Weights of a small self-supervised image encoder.
Data: trained on photos of plants, animals and fungi (iNaturalist), 77898 training examples.
Rows from block 12 of a small self-supervised image encoder, named by matrix and row number. Rows with one number within an expert belong to one neuron, the router's apart. Each number is 500 + 25 x the weight over its row's rms, rounded and kept within 0 to 999. All counts start at 0. Numbers have three digits each.
Before each expert's rows are labels from the 100 images, of 14848, where the router gives the expert most weight on average: "top examples" is what is common among them. Only what is clearly more common there than usual is listed. The data: photos of plants, animals and fungi (iNaturalist).
# router: slot weights (model.blocks.12.mlp.router.weight, 8x160, trained with AdamW), inputs 0-79
# gate: expert gate (model.blocks.12.mlp.gate, 4x320x160), inputs 0-79
# up: expert up (model.blocks.12.mlp.up, 4x320x160), inputs 0-79
# down: expert down (model.blocks.12.mlp.down, 4x160x320, transposed), outputs 0-79

# expert 1
top examples: class Aves; order Accipitriformes; family: Accipitridae
router.2:477458535560504492508494488454505515495529490512512495507536462468480485492518516495485497496520486484556504455513466496476482524513503509511451495522528474474518477501491471510476465517579507506512510506488496521513558503492494501486489514
router.3:507483553547496489507508488463493528481518537509492491499522432455465497488493518498479473517531499512539508485527502502517470508502495518539457486547515491539517451461488474484514428467566500503528495506493527546485509498488506518489471523
gate.0:529518518531547473441504501463469457475520541483507504496469499508490538481541513498544509548527503469512533499524457535483504533473532480480496558519502437483519490496514499512519506506510462486496522513510520459427495515531500482488512520
up.0:485475535450475529536533509506547526502495516482448488459502455467486471502513488521507473485492490483441511489471502537477464476479517525499455535523507469520523486551489521490507500487495524506477469500500484478509490528496459518520503487
down.0:499481478529469490495484504465530493516499517513515518509477510533485514554551497523505529477450501502496495521485518513531522513521531449454516517507503522481489536488515522530515523489505533508509505525492517502522500501503560504427492510
gate.1:433491468490506531506488518489532504481504465508497498474511505511482529538561499522562472461473507502536503520464474519502492443492505534482478469558500478522507478479507519465527489496485482518441508525498540510504518528520480520539503461
up.1:485506504516499502476512486513515536455512552497482467529510506506498500492496468489516495530533530453503480481481505465480543494484455544479494443525518484538511467510425470503496553498524502456508500509520504541514486493492510483499490570
down.1:447539499498486475507472536486484520528489497497479517534476492516539568521479452484467516515495499522515486508532506485464491530529488509502509485515526494488489528478523487493503500516510472455475493520500500479486498505496498523486527485
gate.2:505482469489565517472454485500486493478524523471524512516456519501512488506563495512508440549458523493518542498502469480529480516491488498480511509464477496467514527510484514497487469507501475475494552526526461495506533503505491510499481486
up.2:471472509518499462535466494457476517481490478524519516486522495519489498506521525489453519515507508480486486507547487473500520502519468536529483506449447466470472481492425494465528439502495474513489517496537532493518497557505514481501545484
down.2:482514532506495510510507532510472487488454488505504508501451513480498465524467529520474501512489564549504482506524521505492544556503520529517455451513527462469465473535492543500481513505545476494511484496520494470526512550493479526532511542
gate.3:465542488516488453471453495423499493519523500481530485511512489489494559519475516479486483492447517508495470471536511514496480514502483525495503477452480518503481514498532499525484481467493482462508489515493580513490474541491519527520497450
up.3:529505495483500507477513515510526496483496484481486481475497517517484471477472515496499501533558486504457498489484487517491490459471530472515512507505441480528538496531510546507522483483500546512521474464526432483501509464453499487494460527
down.3:510473480504502499458504504527507497485500510496498489480525472543518490537512475500472472508502494433476487511491506486485498466546514476466512466521476526498490510504490528510535515466544452514536498528518517514469486519489476551545457522
gate.4:460482539506526509512495504514497520509515499525480515551535507508487507496523474483529524496540485487506501457496533496514455470497492480555497468472517509462463491518423506477508502511526554457512452515475513504518503499494508530498519531
up.4:522500490500561503511485500514484531491489447498526526482479526514496504482505468466536530516519449483480473555501531487555474491533482530537549515517480518466484500481503507508455511537498531439518511515521500467496478550484489504472521534
down.4:456537476545467479507500458482502474520497505532486484467525508498489450513481512509500526523473481521527496501539502475525494513472502521547550500455486431552488513477505505511465498511503527479473502461515530480510531500483512489538483502
gate.5:550446506479517485494490486523505517508486488484506513520504494488522486503517496489503463519499493466484547516504517505522511470532519518492465471538529523510499501497471466481520505496552504543461482473551501525540512476471509420482505481
up.5:460544547492480538515497508458492528504495518515468500518487458506470548502512587505515524497505523534526483503528512498445492483493515472512494537501470470510527487486506503508500468493499517475526486473488506487489516524501499557487463507
down.5:495469485466530518471499493495509499488518479510530491541507455475501467532482530485527474521477497558505472541525500486528502400443537518492543492511521514513502510482489509500530502538516525492472505505519496449499454478470531466470525491
gate.6:517459511471479493536524472545479482479492488483521480458489509481490530503483510497506537466507542492503496559481521516468510491486510520513493455491548469521498470544553456503510489474529519519467490536469487537516513473529484481504500465
up.6:524489475541538502486499472467508546490511524521502503452476488536499512444463483523465500494545557498487502504510486501512526551500484457523466520537527521499499504491502519513428501522520501499519494497491492472539527463482536569482500548
down.6:467505509525472506483469506494502535473506528551512464467498468541518487509545492486510532472513467512516496498473466526492450478506508501504471527504482493500493513501524543478466478491516515515506485515491486515523562525537553504470512510
gate.7:504505505508496482448526507514468499492559489513507500498460472481482470475516471514520516554488502504524449508498565515489521503505536477494468491475511520522515513450510502497543498491495467495543572475529522489506501514474473486478476476
up.7:512516520523487490436534476513505488442519474546505500468478481493501510516532499487517536531484472482545486514468521505466519551493511485533467508535492529533550522449543517452547516486492490518527570489500522488482505465474513503507496517
down.7:494489487498550484502498494502499485502503495524529482472535482495492493449502507520462497533518493474478511509481498475519494540519507516504529493463476487529528471559511503507512527451481505507512561517533549485488487476467504478560481501
gate.8:485476517546461521439470471518501481459503543451461481511507501482485474460461525478514518500559508466500445490525505527537470506523475484529510459541489510512538490482527484451495520511541509495505489521517502500512496488472478491522484561
up.8:494493490541501514445492453507473494483507518457473478558530492473509483489502530499545551504548525475496447463515486500503459516555468478508515514548488511475517498491552451454456538505518556515498520514522501507514519489550517486519469557
down.8:492476516529475499483482512493558521535475495539457510535528485479518510513494475489520509473510444447521471463513498534474542454516518506515491485521516536486472534517503481470500505520504511496526510491515498494512505491519471520505490488
gate.9:562473469517491527467513500482487489508496414516494519479484502468558503478492506511502465471533502494476474508523508520480526512517547512464499483474508493531491496504540469497486513547486494509518531488481471492503530506525465493496489501
up.9:549483506529504541476468485486475506523521431481543558490470499514569520474513482463472473507506537510506472480511509513479529464494520494508474489477504490502475487510551491508501478520469467505475516535477485496478524496493486512476512514
down.9:512496522464462525526484523520478513485494499480501560493534481504490544503509479464517489467502493521492529493477509488538497515448520490483525491488450502525517512544520509559521516472456520490477529520510520499495487498525476522539536484
gate.10:501477470494493490489552484479499522510510516474510513495519503494523537516488517486526563467469468453543461501479505514512488483486497488469536483462536542499479487519528494523478513498517527469484474509519456503503488502478514489528451548
up.10:538476492522474479475504488500534515464508520477464492487499495471510533523493509499482515440470489459528489491473485493544477483506532494476534455486500515512523513500541483478496493490525487489502528528533476487495529504480475523495479521
down.10:520533468476536518515483524497539495516490501507508501467464493463502525485457460504522501474494542481537521473500519521498498485516533479481486483482511495492517483502465491500470479523467534507469511494481486502472492497492541501507517484
gate.11:454508465486486498447526488515474466560496522527487460551527486464502542527510477496485516474505514525531500505493509506475472497487514519491526477517481498476507495453458508507460517507559557504472507479512522512533518486495517465491513505
up.11:513490479543525471478504489524516543479517498465457524444538510531517481509471496491544441521497511484461477523517519472581520486502495484493487503507500468457533517483537503503508516492503499459535461538474525505477521483507500543493474552
down.11:507504521524546506486450506480483483530483521488511533517473471518501449498491500553497494505450527501504530521481515477495475500512501501480469498500490518504446497485475507508525470519513476497520511537522509445495511501551464496508527489
gate.12:489513486511489467521564493508534488555519492490550514500492485483575499519499464484517514535501523473512493528448513525480481461535502507491502523533511507521481504538520470540523502506537505498490455498504487477491448489480522479511492482
up.12:481501486472524472559504507495515479541522510497506515498482470464523470515509486468519498510500517524549479521442504498515487437473537470480481507518495515535495512534504499547509480498507488495469494513501494501501495513462519503525513492
down.12:502506533509459485501504462457515503489491517481441451521484485440512532512482533500478523520513507511508493501511500509515467470466484531534492493508509488533483496463470524506525519486489510517518476498479501473481476504493492484518469524
gate.13:521482478489540495533535486528485583478502490537571495526482514512485524517494507469489528522455504533492540509453548486513503509507483520532515494498457489469507512503507540480471497458528502439520521503501504460511545509490534498447494484
up.13:506517559489502472496522476508522450490514484464488491490478508505507465496501443519455498510526509501511482535483464505513552464505502482494485526544459479511507539489541506576527470510472513533442451491528473499502497503506505490515508491
down.13:491483489481502514492446550518514521466537526514493440520518493550470491519502498451490498523498491497501437523497525538468491466483515520496493530480467523483506448557501460481494517451500492509515522487485490490512500497513500494482515480
gate.14:489542470529529535451494505477539463497511527511472491456527545541509525520500440514562504517510532487533486495521490476496468459469544470521472529515510494505503506507453504552518508493490514495492528532497469460510494462498486521493490495
up.14:535485505554498493574516481493497518480494521522514503469505529473461490546506466470463539503494498526484484482519532484478525537479466509525481463490503523490428498506489468525486504483479522510512507514495473488503481498526515489474519475
down.14:477489497500503501520506524454491521475481464505476505498471534510539526540510491495520506493494556511532507533523533505494551528551544486503498495522506499434454493492476532483487467480563471522484481508524477472486488525491517529490496507
gate.15:479510461541541481465496518486513517481528530468512490482478478509493519506548464518504511511525507496505526424459495475449520474513504508470514504480489489485517492473461500517463532491517521483447491531516521513485483529520513490519518475
up.15:521514503504522484497438465540512513467485494498493555470466496518548487510486485475487483489530479483547458480524527489512507480519523479488502487508496552528508487509501500459460527534531513537516498508540466517532519483495522495519512536
down.15:507517489526556514502456457550528517491483529502517498526496527508502505485516505520489565465457491533511501489493482509486511492479533541477447496443493545507471493522482469495522495501469501571479504531525459486498516484493496531463496496
gate.16:491540491497562483500488485497463433532556485519528527512510531512457479524540506526511518489439468483478485511484507518483478519470476517498483487495502521524507524500467527478506516493472543524565510512526469451509544516484514510471487473
up.16:510520531489498523461469525495507475507530527504542432521533510518471509493529524441519560518476535503489480494518526527502477478459516507494495493517512444511485488485537481494516460485500502510500546529518455502454479516472503516503504528
down.16:522491521499455480477507530503477514563523501441479513477526496523500514470492452485507474555486506510493541507482484526455482503528488498497496510509490461479463538502492502507501487471469503490555457479477506445498535536461498526505498535

# expert 3
top examples: class Aves; order Accipitriformes; family: Accipitridae
router.6:473517509515565465521542482492506509507545475525515548476514508490487485481481510502458523492536511495497527517497496483490461523509497506496478556506489445480483481462483484478526430526563466478544529488482488529494510526482500478491490527
router.7:525499516506495519502545523480512502491531508512482527478507438483505476465473520490448524498537522484509532462531517485516454515488496500495472537492528515508507469407466491515520459493549516489530486474515489546513479532466470526499483489
gate.0:476515558449479470520485467471456498442501480465532522524526473558490475493483450452522523515495503498511522482467504507492479518539505519504514507494525524508503515492457505504554506492519524469479538493513497487483473477478497501513467461
up.0:522501466528502558490478527487478486554470513509519544439487511465496487491509534534507489509498491496514478526448524536527523502489488511490494480492447484504499486483533480475498478514475463505482515486484526504520514530489495471485498499
down.0:506461501491524463535496478506546471514470463477526497523479511501525514473547477513488451570498519494475541507515509502475530462518541476519541476508534460470514499507481454526517500469524510522494443509503506524481458507480467518515491520
gate.1:491491482483487462482509494510454503481493524488493461532482507503588496457532496505500465452524498530453581503553504446505503501489487523484499535474545517501518505493552469488502477461523509490494511484511513494521501532521462509479481474
up.1:504498495514481535519500472503513512520492484518514538452490464501435509538476489489463534527473481489559442483469506540485510499488507492535501497509390480501464468502477492485523522521497485512463506516506515497497505489497514482533495516
down.1:477500472496511523499513510518474449498510474481494519491533532479474514460469491498443504498534494529502542533483513519486493492500519489508465457478479514497492558511486479504585540522528493490479503523475543493503502498492516455449536498
gate.2:491512491453494470504457492493514458450507472518499542507502471489519524489506480480511455551489532472512516511542510471503505508449508507493516528492502464506460529519507529488534518517494497488512513530535485485506446502508493546477528536
up.2:505522521491495449498516518469525452468518472505464520499501498506520506525493490486487476520517511479506514519521519502509502507464500447494497549497555484522448550496490501531478490530507507501501548519504488491464484519486484517514519499
down.2:479494510494501467498508504468514493519535473537483573573532463481516496472533489518471506493497483468487510491517514516508481514483487487500520486499489498487531491488536517501467484504529501533500480513532490495483520521464475526520486491
gate.3:473487471549487528520498483475512470542494510505474522473516518495490526499509510454527500485479498487526493527462498497494531469444515535479528505515502491494473493474444568533472480468500502465517534535527554520468490524486478487491471541
up.3:496493473523501523483518525486549510481470499499482503486498555497484499548496492452521584552481474513497478525499510480525488481445441457495498502454471508498492509495462561512506533488479501478516532495495492528507499523505507521517518476
down.3:529495519515469493517468519509481502491481465515473518501523503510491427490506518525535484502543512482468547515459467494518510504530482525531533513476520508517484485473503497469525506509495475481529466513503503526526498527491503494473494514
gate.4:501505483475513531519525519578466544500492478503567481501520488451489509488488512470473474486481393501490526478512522464536499478521525501489528534500508515532527496528464491504508554512483505525478521492522489520534511454476494528492485489
up.4:517504491491484533515489522589484524495482484487531524466493491490490519494499498494470470463490409528487543481490535429525478502532539497492507527533495516504499482511458507525501539500502482534481510470541489514508480432445538522465513502
down.4:485513535511495488498452480524445529505505498461448500476505514535499554486495492505479501471488498526521450468524530499540470529507525485478515504522474461522507465486451460512465471466461562496512511452475532522521464530536481530477500511
gate.5:543468512489501509483463506483529502505494497546465525455474510502494467476456441483503540495514500501546529519479477541490482481508465501517480470477504480493507513526506492492512496516489457505496495556498498521494522504498495506536514555
up.5:482545475489449491501517518555467505529481487519504466513541495535480520519522565470506487523468510474485463485523532491518520496447490514476505509471508486519498479519487546507474466497483505467488498445484517494504484501493483510476470463
down.5:490480521517466470503472468532530497504527522487482547516452490514532492487467519512501478540523488493523492520507505491523508457447502508485504454547534496492489469537516507513520525534467533480531488484478542500516501495495487517497509510
gate.6:488447484460494511506533499527513521503489526489517530523488492516507528524449464492501520478482551501462496490520485479458484498518510530522524527461448532521503458488477488515487503466508488501504500496479487501514526483557447535480497517
up.6:468486500530495493505485548530552477472541543509482473451501466538529483512467512540493488533475514498535478478531514549513471510504492482460530469536511495477462512459502468459530503464503515472527485535510491477504518447520520510468477504
down.6:497526478509509509519528507485484498519526517523515512502482459532509506513526439505505493554489447488500527506498468473557480478507478533456507502534488503509473504538531489537495545502501532481504488510469494527515498542483492499483530512
gate.7:481475507533487489515524497506491492451450478478511476521507552483499533534544485544546537492505531477489488474499547475496505489462508521485509522506508479473493504468490409497527500487500486507517504461451457509490497452518556519494460562
up.7:504502536543477481508475531487494489481465500465483480479519544477480517484493481533510535475461514461516446512501515469484496482483513546502461555530482485480518519508534454529495488473484523502510500496498482476471487521490536497486457502
down.7:535501476467525487542519490494499543491478503483491473466454483461524502498459472516499503578502522509511479470506491488495518529474547475502517522436482469568560526468483520461494471527533524513511489476492484507504502494498529495524487520
gate.8:492496480510457524518490497480530523475445453500520507484485499512535523537487496455507508534476532514522507478484427496469512473521509502523511496446519494506525537485499493451490476504503515480532533514528553512495489524488482486452499527
up.8:481511493489503494488487489512491557486439484499518513517506482489513477498491483488507496505480504492559454495482485496488573476501498503516503487476520505517488467501488518496466477491477511492531546464496517517499539524466504491484511508
down.8:531463522517513547509510522507514512499478520506483493457516528519453510481456523494491516458506532490506475537489492536506552501509493435516495527504453510476494454509479522521492508425505516499503486494499517509508531492516558507501538498
gate.9:486535496483494545505511465522496539540535517499446484494484545494518513469475515522518522476524488510473485483520493547513457523486457507517524494547504532446493479503470530539459483531510496471460490481501485465458508545456524503498516473
up.9:520501510523494508452492502473502501507466510521550502518497446487483505533485499514477478501470513504513525507497531461461543443498538486478495475468500480536520512478519451475511513506503454532526515508498519555521476427513478474538469531
down.9:463495427533449467498493486500469491517489483477523525508509423497482499520484515521464492494489479437504498491487526525518533500504481462529503556512502511467512531491515525466485538511439492525534501478514528519518516474521517475481526516
gate.10:504513479518478535441524490498504498510492496508536497462486496514487518490525500486538484510508474478510498495496515513484489511438524476509540520474493483496505516494490461451464501517514485502516472456518510520572462520503459518550489512
up.10:485491467493528487501500532470495510517472475520522456515466533501478502530501499494501498541492528494506493498449517467474457476488480506504530501503470488512503454492537507485481510510553482549469484516538498486559513452508501535490522519
down.10:511496544469527511490486502534506488511491487498511496519484525532485519565502532481521497496481503496525505507496523479546482460447532516517495482496519515522497501497506514502557493523535513477484483510484478448530480466498513528511489452
gate.11:505496523518489499577494499477491494502527524526494493525516472480495491503492522501496506524509499528450505513479500522489489521497489505515457475513504533485498483483558476505445489485531516506512524505458479531524489514507499468497471450
up.11:501480522507482506514484542484503497503523513527484487519517497497514485527467542512511494509521493522484523490526502486459492505500524521510438476483506525502492476481499500558445481459530525497513512471507486519494502511455521497526479467
down.11:526475482523503546490441509524504511449507489477490513512448531467527476473515543497496519524488533489507474515476457492487510470527515501511534502530476467531514523528515484482517472526481530543511495515533516508533506463539519466512535512
gate.12:489496551515486484492480522510537500448529489479506499518497511514498526537523486497487498461499487515503501474515528494501497532492537538474534512517534535537497489528486486540505519519486543463506488483456456478485460466528494510537457463
up.12:523515500479509515513549505490496463591480507502476488528512505469494481460501514529512526503508546483513498473495457515519538470496472465500462475526481502502515493485534521478487496469521438500526490525538519532532545527508485490450538543
down.12:518498525509496477487467554500543485485490498544499550464503492496510518500502513463517464528498501496505509508512496501482553462515475433496507476503516442482509471517460457478501502486509474527464477534502489528506469525472482520552498507
gate.13:480460533505509467514533514488468503506485483456522498470474486501555498492530453509494519500489459527535520465465523509525506504557535530489497499478496473474498477509466461567534477492485502497480493509527526506492516475489456486503511531
up.13:506495502516500489474530521473533511529471494484519498456505511543483504470475576491521520509491509469523475529543531540524514501572561464498484487467466458500508487541481488524506507421505481500498505542468477477507524527477436527520482482
down.13:541513490489510503506515492478466499487456569503527498466550513528516505534505481510458484490511486520524458498474477472540509518501493494514470516518510490482489517507527449506488527525465443487490483470473494500488483518490515500528489464
gate.14:516436503528495479503488502480541500478440469528473496495477518483493505493517493511563518532483487534512498548529478508518484450549474511503467477435502499527507522480495512475534524491544484467529480503503478490478512509521508477486487485
up.14:477495481493470509489517467494473490499543514509546486483516534520495479498479510488478482474489513489458517458481510521475496491470523502513528516568498519471534499531498490516476484482451498525485524491454503474500549498521516529508509487
down.14:453513544493461539487478508478509470487528512511488485501479533496487516510474486510456498480504468518538470470497517529468458518470493489487499498544530502503562530483492498505530521512477461538474549479506478499510507501489494547506450506
gate.15:462526511469494542512474519508501482490480519524476506510510505495470509495471493512510467485510467508528555472510516477489495512521581517527451561533487479465479500520531478474528505472549505485491537484550485497500492498495540501487483474
up.15:476542482447495554482519506508515443561477559554487505514486469493505498519513479515497466492491472516494525485516510502495497503522524546526489533548485500513497478565520494478518515496503560501515533489515489488491482499534543498478521520
down.15:503509511471491551501518500472503479470457481513506530524495458527457513500524511515523471497503529510501531524492503512526493424475468505502473540458521502526444530503490459496485498475456502504510501542539503498521475513512550499530470497
gate.16:501497469512526553522527470469494473457502515503493479497570520517521537492519517555516501494506524541467488503528466514486527488494482527498524535468558520444483541527505448504532494532496490518478461442474495515496472458490520511505478487
up.16:488509490483537501480459524528511515544524494449506534470459483520466450510489514429500481486476495497500497507506540503511474505502511478491529473524496513537526444489527515495507517469493517494481536539530530509489479518537503512510525494
down.16:478523519496453537476531460517482499506486520480489502553526479493473466472528452496475557517525493535507488457470506524462472496487515490540508504505497482436458491547536529502505488495497482445507466526504520542471482456528483523517542496

# expert 0
top examples: order Passeriformes
router.0:473501450542474489471489475482510504503534469494508472504480487494524499510534489509547489483523490448533491438507469520454458522497513502485470498439542506501502469511518482513483543530568505491480477503506496545511553477506447464502490526
router.1:476512454527474465506469497491489497537511508476484478507484462479532510494525516514512486491531489466505523489487462553522482518505500524460490494500470517503499465532495467504524536535547475522460475495490497537521488478523504474499528522
gate.0:511508516495476536496454527520540533503495529517464522473518464481513533454474523466514533518519475510484511528535508485490522504525507465517467502501515527538512468458466492529520517467499521467515500496497497512536483451501492493485534460
up.0:497514471508492470506561481471524503525483476483494465484501539549541508527513503510504459486513499486510500526462495480460473496527470544505551518532460480455494491518536576435477477505482468467505498533526499467505516536503524509526495469
down.0:511509457530463467486498494478517508552514539501508490521484474503499508552465492489514488472501433458489514509535471517510476484506512534520495531487502491515540490492522507517513546514484516544484443515495495513519477482522508533485484497
gate.1:529517502502493496465480503521511502469554502529514521556502488461550499505505516497481503518521503508502550479476481533546529483505503496458525504542466493483466500441537485496511489500517514501503533480486433485510494512486509489480503488
up.1:464480504498493443511496461463440499529458483490486501441512519528473515514488479482500481476480473486518471500494506476441518546506508499558473499492528495480537512558494521500504498487483487496511504547470527489490515500538521536513493512
down.1:521518474483543441461483480514489508497541481500514498520461530501477517480514479496542507492447459484521519515476466513473531500469537508513533486517485487469540467497475484498541487491507546507478490504505435467539490520498472494481542478
gate.2:491528484448533490521510498495520526520460492522521521554496521478561508495504487505494509529481494488535523532511518517475492525501499570464487467496501500514477505499556464491535524503463458495474480535481452499526484501533521510471513518
up.2:530513489475530501500546502502583532474506507484491533497480510483533478451504504446488521537522487491496479545487546490517468511496500582463498472467518505493436516509467470502518496483504519506454527483496506504491545525488475485487519532
down.2:472502480457502514504539476507489465500509486544496545528470520482469526502464482513510523511536516479503476474477495519478523501518531512479466546502520451524498495550514474484498537441489494500547495498498474485489532471554492555468493488
gate.3:531485485487451528500469519487509484510507511519496488504545541521505565521475489516454460532524487463521467479510518480480484480548442476547507525555506487545491479494487508491533511498548509502487542494467468497499493520498483485521499523
up.3:471481479549492502493519533474490511504469524489504517552512521520483493516504524423501500538505454544554490490492509518491513516472494500487492513466496502488483463514515492487480488527529483483529498497501518525536506470511527477458481552
down.3:472446514466482503514492482481501495493493480532551503443453494500521440515470487491498523467502515506472475498500480532478526500488482493539546470544485505481473499468504519468499489503510532465522499490494506491482524489490433541500465512
gate.4:519527532484474452458445507505527498489514501502481530508534491479492537537508509446536446479470483513483543513483503483471529516500509510527513517486515510499497506509541475473468472508487502507479505536467505476481517475511485523503523452
up.4:487493506489544543512553504526455541495483495507517439487507483500497484457463485540479504482509502514500468463524496498487520546479496532468470517505501504540545493469540505501523506499517510531524506499555500486520495514508514512507482535
down.4:490468524512490505476468527461535500507507471485491484513513505491460509478525535492508495519505471505503534490549472587532509494499470505491554525517559487498486467507520500528502491485502478496478509553498511497509495483492516498482527494
gate.5:519500468480513507512491452450508484491536502497483539458498498457491485507520496507480579540548475473481498466506508498524478497490518538498524487498451490531479471509463477455507501536503496474488459476480486523500503482475514474523439452
up.5:480529475502509490498478502500508485510500438480503506473503514512504537533533526493492524490471494491562516530505493486539457544532499496492502492476476551499505503521441520440493475540498534495453502482515513524522529535476496476540535459
down.5:494498485495501498503470503501501534504522521507479492518516506474522522494478532470502518488458499506523520492454505484467496503505509489529534469475495481444511513525521454497478487491511527485477508489470471493523497492545504514464536503
gate.6:507506501535478521440464471509497507491461529511527482477479509528559483527486510489478498484455529515438525488496508507480524540508462545481482525531490487505494507491524473483500494502492511521502530496519487509515497503531480522501519547
up.6:533491496492496477544498535521530520461522443501468501531502504522488472481511477510483529499516494512494536512506541556526450490503542497480453444457471484479475479477450476510491505508481504479466503493467468465500470494490470475552524451
down.6:515485441481492504498501513483525481510542492509447485456489515480496476497493520479541537519508486498497493443486513469469516512558525492432509538480557530511522492477493471527515478491504483481508480463477516514531508470502525494526473469
gate.7:477522524571495536504472458491489440486498508518511498524475500511491510483503491505528497540527519512541484474529492478538554553485500516490498497506482496488495509480491544464524498505525528487462504498530504451464523484494537500440485474
up.7:509548509524494570515486451505476497494493517514509520480462555450483509522516483504543524535538515483505494511523509464554499502524456510476501462488517521498497502480498540473485498535517545520505474473485494458461528476502518522469513496
down.7:515504497564482524532512565486479509498473500480440561455482536576546472466511511481488477502526500484469517514482520497481481545503482480482513468504503455516508481527495485487511507538528495515512503475473522475499510500509531490520513511
gate.8:535524508536474536522486511528484516496555508490454489463484510498451517501485504475482512554488531530497475550452494504464483518529514510464453533519485505485475524524477505529483495492492483557468486439487487491522476484503482475488531498
up.8:521499519487493509510506500502462487480500499520541517494527478503506484510487528514505476448492457479491507503521502479521520449493469520523508547506513482543498436506535488472513461502503537440494520565494564509464544517499500490509526471
down.8:551532512506510484496488512528535500494484472479471465491519504475509511501490496480523552449481522487436490553522532461513518496517487503496501522502502529499429516472508473491510486496527496521488512476505478503538462507507544504488542509
gate.9:511437537478545521508501517476474461478464477478503469506465453469530501424456506468472477504534470488521513516485528501522488478489521488515489462487515476488492471491476494524519494516539488467494496486513513514543507515458513522542520535
up.9:530531484516516509487495485502479538512434459472558512541477516514557527489490481464532448511527472465477487473491485512491524521500529491504506513467489488499480510510520497482488460498490463539517494512546518485449501477501496524501514516
down.9:503508492501489547474489506478511479494538466449572509489517477527527531498510488522542498501509504490471495525482460501494487558487509495503472453481510467480526475486520484509453519533487522492452481525507509504511510494503423491503540506
gate.10:490461519514528478465478475478488485516496512439482514533464519467553512486498522485504543508476565525472520472485518509473484468483529473523533470521514478446448506467472505511495510469498487535496480497476515502455554513511484509530493497
up.10:430477486502506496491513493426500490516517490510504487528551481483517492488499487508553536496457480483540494512520467517478560498513508523509491470494531491457528489539503521463489474524518483495509474525491523521472506496531478449468468509
down.10:515498459514499497492467489463529473511500511539515512431469540474505536478492549506520532513547534499447509524503478508528551489486486475518512490538509518516537490495495505513499510525475493496507524520492483515488470510499508517507497503
gate.11:491483517548499504506481477438488512476516501518511531491498491503503530474578449494562495480465515446521498474479513500471545506507523510479531486477511542484520470556521495456496470489520492505535499518495503495489461514470468513475514471
up.11:504511513501518509542525465460486513459510492521520513497486503498492508486521441506529493516483507439541506467516509488503506523540479497472497498503491504476448488546487488500494483461485509472485518541501522534466506484508497475450530487
down.11:487478480480480520488500525530484498511478475477472459514530486543527544522517473511497483477487491517461484502520488504509512483482534484521512517493472492480486504556495469503548512524475514564492506494539480490501548507504543522502492486
gate.12:480529491517517488499501487506518527537520555538481495525507502505499472477522478497503518508529494471502539490483447489526528490506499463524519479516476498486493502508498476448534502500517509493515531521509503497517443517462504475464460484
up.12:465520470515528479490467440518577525529487512508510537507463501481487486481495544492506515496513525478507505500495478495524501520522505500528522454491482491528510500516432477485484523543530551490566486514518530511457448524502522487548479528
down.12:491499505528492460520553534490512498543513508457482513535517470497479505488485460506516512534500493467501501536479491462524522434490482438441481482513445555500565497526490460507467480515510501482478521520479457495486505507481498520534503557
gate.13:525496520515439526518492504504478521512490503482480484492489469443496519446510542463492491476527518490541540513490484502488540535480565484495544474476475542499495466555517507500530523553512490549464467462533521463493519539476510527464502491
up.13:506533517535443528490484512472485531507472509530509496466525480457477514459529580475473473463516532495530521475465476503478529531463569500511550481494496519507480440561503485491531512522496487558483517505544520485452519536486486515470491480
down.13:489512500481525455494508495471485483494440490526466492548574516469490482492533486492496526522519496511489511496497526514505480527480506489506519506486515479490462503513484513466517477511531496545475502499481501533502501510482525495454500508
gate.14:476512523540468517478514509504515557516469477516506470500513486529467521457463492517491496521505516501486493511475506478481445501492511499536481493530489511457515516477491522494494545539537532468559489531494462491473496489496483538512528463
up.14:480513526514544501476492450488491452491454489543523505481497509488494491475487495491462467497456527475475496467479492450493488491501520487517476499524552526443483497531498493463516496491492510512471499504504484508501473496428518507497485518
down.14:512551501486539495516454525484501450496522504476441474475460569517508527513495509519511498505475516496485506461484519527457536540513496489496480515505514493460473518533484492470478487511542493489461521516513508469522518478493466452496529528
gate.15:497489491502546528517483496504485483533506465505528523500472467495479494475559548499506497504447477518519528513505454457564532493501482498554511474469478532472495497538458532448493492507468490503476505504533482486440537489518454489503466486
up.15:521498510491541546527492513515497479519522460496531510496512469455486509471554538529494491534455456535521515505497472489523503485507467518517484457478506509470515467561455475461480516493552488510470478520512495467480542501533498466501499470
down.15:504539481509509493477501543494552530544504487485487462523524489507479506441483491501538482502493505517462495487528477550503500521457464499484484480475522452469467509511459502507512500526514510487523509500458518480497532550480521508530513478
gate.16:473557503506475518493468466489496500460512505502477564495489475516542486497502498497528490511463547498536479480487523515529484501476514569462504532521509528497495491529469469491457484489493519478471479514447498520511519531541490464508531455
up.16:524491501498525445536501510496541506516469474525526501509487503500494485530515501481472492520467481505489548531457496473498510473496487508487499497481493471477551501433534499481540493526473496517481525491522459477526471499491519468506512509
down.16:520516499565513538506472475474454497469497485474511495481455490506483508485501532483509534505473492480501524492497500499502507459531502469446489501523503503488531526488528457508494466469498563540534489540484491497511489511497448488517484501